{"arch": "gmlp", "horizontal_flip": true, "translate": 0.12, "num_classes": 11, "mlp_ratio": 4, "beta2": 0.999, "steps": 8200}
Rows from block 10 of a small image classifier, named by matrix and row number. Rows with one number belong to one neuron. Each number is 128 + 24 x the weight over its row's rms, rounded and kept within 0 to 255. All counts start at 0. Numbers have three digits each.
Before each neuron's rows are labels from the 100 images, of 14848, where the neuron reaches its largest size: "responds to" is what is common among them. Only what is clearly more common there than usual is listed. The data: capsule endoscopy frames (Kvasir-Capsule).
# u: gMLP up (value half) (model.blocks.10.mixer.u.weight, 384x192), inputs 96-191
# v: gMLP up (gate half) (model.blocks.10.mixer.v.weight, 384x192), inputs 96-191
# out: gMLP down (model.blocks.10.mixer.out.weight, 192x384, transposed), outputs 96-191

responds to: finding: reduced mucosal view
u.376:112152099112117126136122137144110132093150129133128109154085142167132154178109168149055108141114117128122122089145098121166123124106122106151108152144136167133116141120111141118086149122103128103143133128149089114085107139111107120146137120153131123088143123100112117144087136137145160099
v.376:148118138108155076101132138108106103112121190116125134116098145106104102119091170102135130102142186107160200126129162158115151143125142134106130123106136082135127088129145133088150134136119123120135130123103125111082123140144136149161159127145113123129149149125099151122115172113096171107
out.376:135073155177125111134125130146127139167157106108122124105108123109113104161136110128124155146117133149083091160117149077157140138141129143176101108119120134143146108158157134123108125125123148081115149113108146185143131124127110134131137141129141148090113114124097143124098143191113106122

responds to: finding: ulcer
u.247:086106155125139166112107132093128132135111167127112087186089158124108110119112173181124101060138132066129163155122111148136131157144108120091126094120126093096114146125161171186120122081092140175153116120102143105113127138098095120151136146102103138132145131093104176107117173119115152077
v.247:134113135135179050122100120148131127100108136103118122112125099142142111116089161141140146135147139113153143134135106144150126082148149131144132128155126119159083130130058173087131154153127138124126111096185120120135178099122163164180146129141124105096145098141090088099136144119128116109
out.247:124161156157167126102106141151099131141107178137135095140132116112154130120138093098103099168123087161138145127121118124121120081154162131100111158130079139132149107108134082142132149119129147155100122146166091104113134124084182132121139146121151131150160135146130110128148132072133140138

responds to: finding: reduced mucosal view
u.100:125124089116117120201157154086148118093108118122121122130126149147152155127140108106134122142130083144099091117120134110161094149114116124093104160168152164090133155153151116125144130123120104155130155172131128100127121132103117111120137132147132144097067142126148125144154109129099117129
v.100:123112092048114122102095095116120112142089156129147168076148130135118115145134125095119128140151103160150109136148106101121099135100132133169127158123123157142144072133145112147101147174090116135160102099119113166141140147187122126106156090128110120155124116131120153163136132148104100118
out.100:072130106134159107118099099161140167092164140145105135129089127126173154118105121147152124135113087098138122107128137144104136154098151127140173120133119131138078127158101134141111136126166106100136103077107159148135142146136077131174113159111128136108165115137122097126107120141098121116

responds to: finding: ulcer; finding: ileocecal valve
u.148:120122160178105114132110108147156095124140154135145133140104092114134083101146119157099131140081165148133145126145087124110133150166101103115105090152134110118124114144122138113134148127133170151100125145205125138121197118111124154137089181089118122140094150117130095171108160111161180124
v.148:117130098136098136097107144132133125172113106133097142129129129115095122122122131088107098120136199089160148122132119166119107093104167110089181128080147082130157153064095125137181097149116152153177133109109114167108126099180106179118138157133147092118125101143149149146128129128131105097
out.148:138136110108163162125129129131124140143088132146154141159152135163130138115163116158144137109115102124110125116149169100163126110105132116161125137092088121110149126109146109170110115090122143135088129124149080128161076145085124076071098084102160101155113152106115111130149117110140125132

responds to: finding: ileocecal valve
u.205:108121088127117158120102113158142146100153155131134129108098118158161178113116134126106110143102122117141146087169130146128157133114150122153137204139110139110147156089124102155145121132144124099171133116130089168112136109179126129136139153174111104112128134148112122141145140127131102132
v.205:092122135152171098107102130148059166146126166163131090132130087113128146150133145112141131116113119131138134070128143112121177067109126115197111168103112091143155123137091162101131123102142152114119119142139142134118132122162133169104114111098134100087104111122069142170089113106095130106
out.205:079143126115165121120140163141137124141148139103079155088120155087106098143155146142106112119157163098127086132100148150144094101140171114161180126127161139150136095150130105079163134131126176109125130142099175104130126107112114108116106158107102118123111130154159131143154128185117129139

responds to: finding: blood fresh
u.311:137117142137147089083119105115132120157093129131138161110136143133106134134141127120135139140105119155149109144144109124145130065184140146204101131151118130144134141120146151084118122120133152152130096125156115101125128143145176160111120112109182132137131115103082145129127184102129112130
v.311:115140144119157113099093125173131109077120116088169127104119145139148109093104131123101104109140110118125115128083141138113155155099102131107112113161126106143130118119106148100125117142149165132152132166141152064127165163100144165110098142145107131088148117089159133131155135088147137105
out.311:184090129172118119152108101116148118141121106121118162137117100092077100120129133104106119125156169125129093159144081135118094154098084129127103121110139114142120128169154145115145147116106115119143128153119140150152155107095066150105114128120106108111119132140176157116102139155139134096

responds to: finding: reduced mucosal view
u.219:148147127121124094094128171100124182139150121124108124179109090127129153155102135131133103115143085129120148080143133132159094112165117113125081149175144102143082104108113115075153149120148130156128106170124091096086127144117156129150144126139102144089125122155134146141089157101153142146
v.219:162125112081160150084132136138103086128138087070130129133117148120119125132139140098078138120160088156139133107115157159108170102139116133129143181115118119123119093144119115102162121133129127136134146100111129106190136173119152137127166124133126121117091085110109108076139115097134132097
out.219:152138108120133115124120091166140115105103123117125176123165114146081101110077129181132133154115143111122093131133096129088133143130089124168158101126133140169151147158122165101105132126133141063179114112131122126131139142135114138081157105143124113141134140122130120095114137162127143124

responds to: finding: ulcer
u.154:162110130165124127148102140140102101134136161151131088101124113115114104125142181096157126152081161165153098141147133140099160154150094122128127113137109136132162136145135150117111111151143118128137119155145143175118169108118128158107109174118115102106136098109076099108138158138110162147
v.154:156114102117118102106107098134155132119130111104108165133137142158117127104080096101125134121152159121139160124149119154160098120147130105115146197122130140141098171097092140116149095163120134170187129098159129170194128127150155154129171144141123108139114103153134146105076151106168105155
out.154:121153122098152117110096129145120117104101159120154098110156131142128178156125122138116118158124104141103191099107157101143124100128183157153119176108092151142122087155110093135124090084129129117112150108110101148154111098129165117099146130123139117141134168113099099098125142156095075143

responds to: finding: ulcer
u.12:141098160155111098127105128107112111127122134127110129127067094121103150127109142141104111113144126124100186132168099170116098126140128126108116166162113134112120128094084157108144145153074131157143145136135101165114140085163148126166158136150137132117131148129149166142078163120128170142
v.12:119147112091125147130159124155175109138102090138097136156104146111126105110145118129099121144138146072119153132144140154125155130162180141126110120137179103121153154143092099172170135133149117116159181133160111157136142132083167158144158139131146141127092111150119113106131121147157079121
out.12:128095138103138148092140122125125162144132145106148170158138173173154152113147119171113129126115128169085069123124136089129095135115134114158094109122104144138149160121139124128133094162120142138110132107105102139114132101128103172072101098110162116131091143124140104135126139094122083107

responds to: finding: reduced mucosal view
u.155:104067142114125134110149145118116088114093184098159113123177118108140161104168189112125161149133107163128082154092162146161158138073142132102126165172109136109133128101140133110107138164137105110120133128171157144132151126123105104103085084133116131154111169109113147159140084124153123095
v.155:129139126094167073160148111146095100109121111099111111164147135131133146139096131163127127075087127136111124121120171124132143122169161117149152177112114089180090119120128150101156109114124098102122143163132114105119126148145094127151131178150153102094144130123121124109121120114081179149
out.155:113115156126101081138127111142124129137111159130110132110127135144128125108134098044136126107128088175130110129142166139114112135149076115125168110123132142139126122121140133150168129130142142188126149089152101123128128111136093153140124105114099127067179122138151143154108144119119118132

responds to: finding: ulcer
u.279:081100120124117188140131114101151111139123153138109154118068148126112101150123136116126115125131134080138148135125087186095117159109115135086148123135157101083133134133115102131151134139080142146164122148097148153152152073153118117169134117126145138151119129103168170162098124126100155105
v.279:150167164155112095155112100105165122119136128146113124127151074178127138144105083129129160132148115097123182120148109101122099115144087171121101126130124146149113134153102131086134164124105096103123129136156125079160121107108147098161147114121127166162153181129153102118111158125131138167
out.279:130142159131087123164130108105135131133153130150140074144122105118142117140126138100133132144121146143141141145117129134122182161151138121111084116148129106121089158117119152155112169130141096148118140144143151124097154117122143142181120155141077160152104085131108118124123132127117097125

responds to: finding: reduced mucosal view; finding: ileocecal valve
u.333:123105124151128130118134139120122115126149119121150121097116108136147164133118141161112111084127118120085149124154134114163112113135155121144144114124125158161119151069105143097105082126143178154120125101136056104072152130150178161152162162122134088123127164126118112133116199115132147146
v.333:126104134121177117137148157145115081110172111123149121161125129148123102101120112119136130127131113133131107101116128130108159101092144108131110115137147165148141192130101167134088161115163139090117087115117115091103094154138125087153131095132145130166127129140141153108149096143162173074
out.333:078109166140118129128152124147150164137186136120123128099095122137146094170136154182125162102121116087133085147124148126163135160121093174110140111133122126081103101135139127101120161121123120102104118080105181125150119151129132076177137097125129139128118099133098128150140098170122102100

responds to: finding: reduced mucosal view
u.222:134123139106151088112141090121124108146147106082106140107100170149091110139126099117121136131144150142149182122136116126119102095126124135086125145122097146116107127135139109070130121176051116127143120145084111126153095087127153119151143134110175095139135142116159161132090159131170154118
v.222:111149107135106117119121124162122117158152088148097109178107113142103147103123118106102127127132096105134179127161157117138132079138135122119137150110138144088140198124127134118108134094111139148144127119133079129126135141090144172141167120120159113122104117135113123118110157137136075085
out.222:118103113137127119097094144155134147101150155133138119197154107131153171088127162174132131133122133136094162084151144081127113096146149071133120087154142106140135147119091157139142143127134142099113141109136127200101159116123086147119114126130122099049123155153127092100094135143105123125

responds to: finding: pylorus
u.192:141120099116110152116124161123072105150168111112164141112127112100119134125121145144116103103122118161110107136161134089169123133069153110083148163138108161140100142080108155200100162159137161143149102099108123107107097146147109153102131101171141125114145146132116151124115149096179128117
v.192:140161121079153111094133155079080129159125089146145153160133112117080126155139130088103117093128104136138106139152167128141166098115156121149102126120162114115103140147173101129145167121099115119139113140120099118130101150114115216094143087141090138131158106118118132130180121118135115074
out.192:118079149112103112136138098124119106129129129076135127107103135155149133128116132169140128114107187078120129117096125092123154151126114147167105088117118109151173133135133150134123097138139154119128146164107155128101157141138118117144147117135176149130127135110106189114153159149135099137

responds to: finding: ileocecal valve
u.122:136159109075108124098165111091161119131130102154126134142147166132130138102146113121119145151150112093133161103153117113143096102121121155129102094122119103138105142164115101123135145126111085111179159128150146121157102132092143097152134172109115147125149170125140156151114136153171114145
v.122:097078104147133134143150124155146131127165156101138134091061157113163096120134138178122133135114156126107115128116114105113106161144118099130168070136112086126140115114108122119107140136126168127126125127152137154098158137151118118177135185100192076097080180112116108139116144155162180106
out.122:098091133120135150158147142103122161160100113150155126070124137133135087167150111126157155104098134153112138136161142129132145161079149131122120135105134137114146108118145108092093121128089086114080136123154119174112111117143131077173121129097170119174085114107125142151131122136147123121

responds to: finding: reduced mucosal view
u.90:119099082146134145139074170148136147086097126145138119166139163151152136121119150158128117115144106131107151055147126165137090106135164117120124111150144101141142135130071156117155111119135110102138166135103104122096152132101116111155123105142146066078093157119142114108110118126122160117
v.90:093157125101139115129125098166105139127157092127132094165131133124122128127105143101096107113124066102149105127104156132144174165130115124167144169135166134134093072156110127141087142128175122141133131086131109085173126163104134131106152122151089162101135083115130154073148112144154125143
out.90:158181145142074179134159131126118116159171096090081141115137137118111120168123103100121122105118101143112082176105141134150138176148097139137123165122131134103138110112149116136103100101117134182140125085127134105133117151107116126117159092140111183147131109124147152096124136112164115140

responds to: finding: blood fresh
u.317:128151131153094167128118165101109114118154097141121111150129104129122129137131182139123112116108088158089129117121127111138127127157110084145125154170130116126098145106115121111127137157129162165122118122123142119118138150139120153108147130191103150090115130117121127137108137115101113191
v.317:079170099109156112110094099163121119081159135108133166131103147175137152123104153140068062097093119107121136084111139116149171151108161092138122143183129124121111116086092116122122130155125172111157127165131109126110136129128114167114135135183123113081144149105140123132121149100134126122
out.317:107087111184167076137129078164179141144123125139123169132128118095115095157117108132135147104143130083176107138138104195142159131124060133087150119128142113100103130123113113130088153121136144138142110129127133133133109137143182145181121137132118121119145112137116157149139102156156165078

responds to: finding: ileocecal valve
u.50:126112109143102134118135141132084121109165116111171100142098107140130166107097163161087119152081150144112136078138110117130104134126106114114139174171084139180089154115116143116125112108092135127121132140127126081131128116134091095128134102181122117114141176133102145120096108132131137117
v.50:092161054102134123132116083162101127141124136154129166136156186126105110130134165140091076082141132091159152117128136121157147137101120098105157163118115122134094081128139128141140108167112154097178117131084130136156113143126107152095124134158119134110143157125155163128146127120116082111
out.50:091144161096128109139146112161128142140131156049089149087145136107130127146129108162140145100119127127141160149102142136127163151134131150131138161094149118121094069125107110152129114122155099150104152093150117105150135132105166091174145148109073149159143102130097128116186133076145115150

responds to: finding: pylorus
u.265:145113113080094125098141127127137126148122091116100167083160169155100100159132103143133135123139143130127122164162097126116133157091159122112137161100115154142071174111121134120131148139114128105180101135175078128121104167160127179110146112126110093150141099137104143171122125100130112127
v.265:156116155152101147113137108093134108127124118139112141143139104146132137146150108165111098146079156167090128140113102158116101116121143134134122117145118117116157179107146122147113122121086130150113108134079123145138144090153114121083133095170095127114154095142139122137116118157104130166
out.265:141144107083136129130111113121135090108135067134147121112101110126106142177127169139120138142127108118128157094096115134103142130131120127191170140142143140131119138159111159154123152115126102075161096126100193158131135161172124133121135132147119117124127120124114155123127138212131187142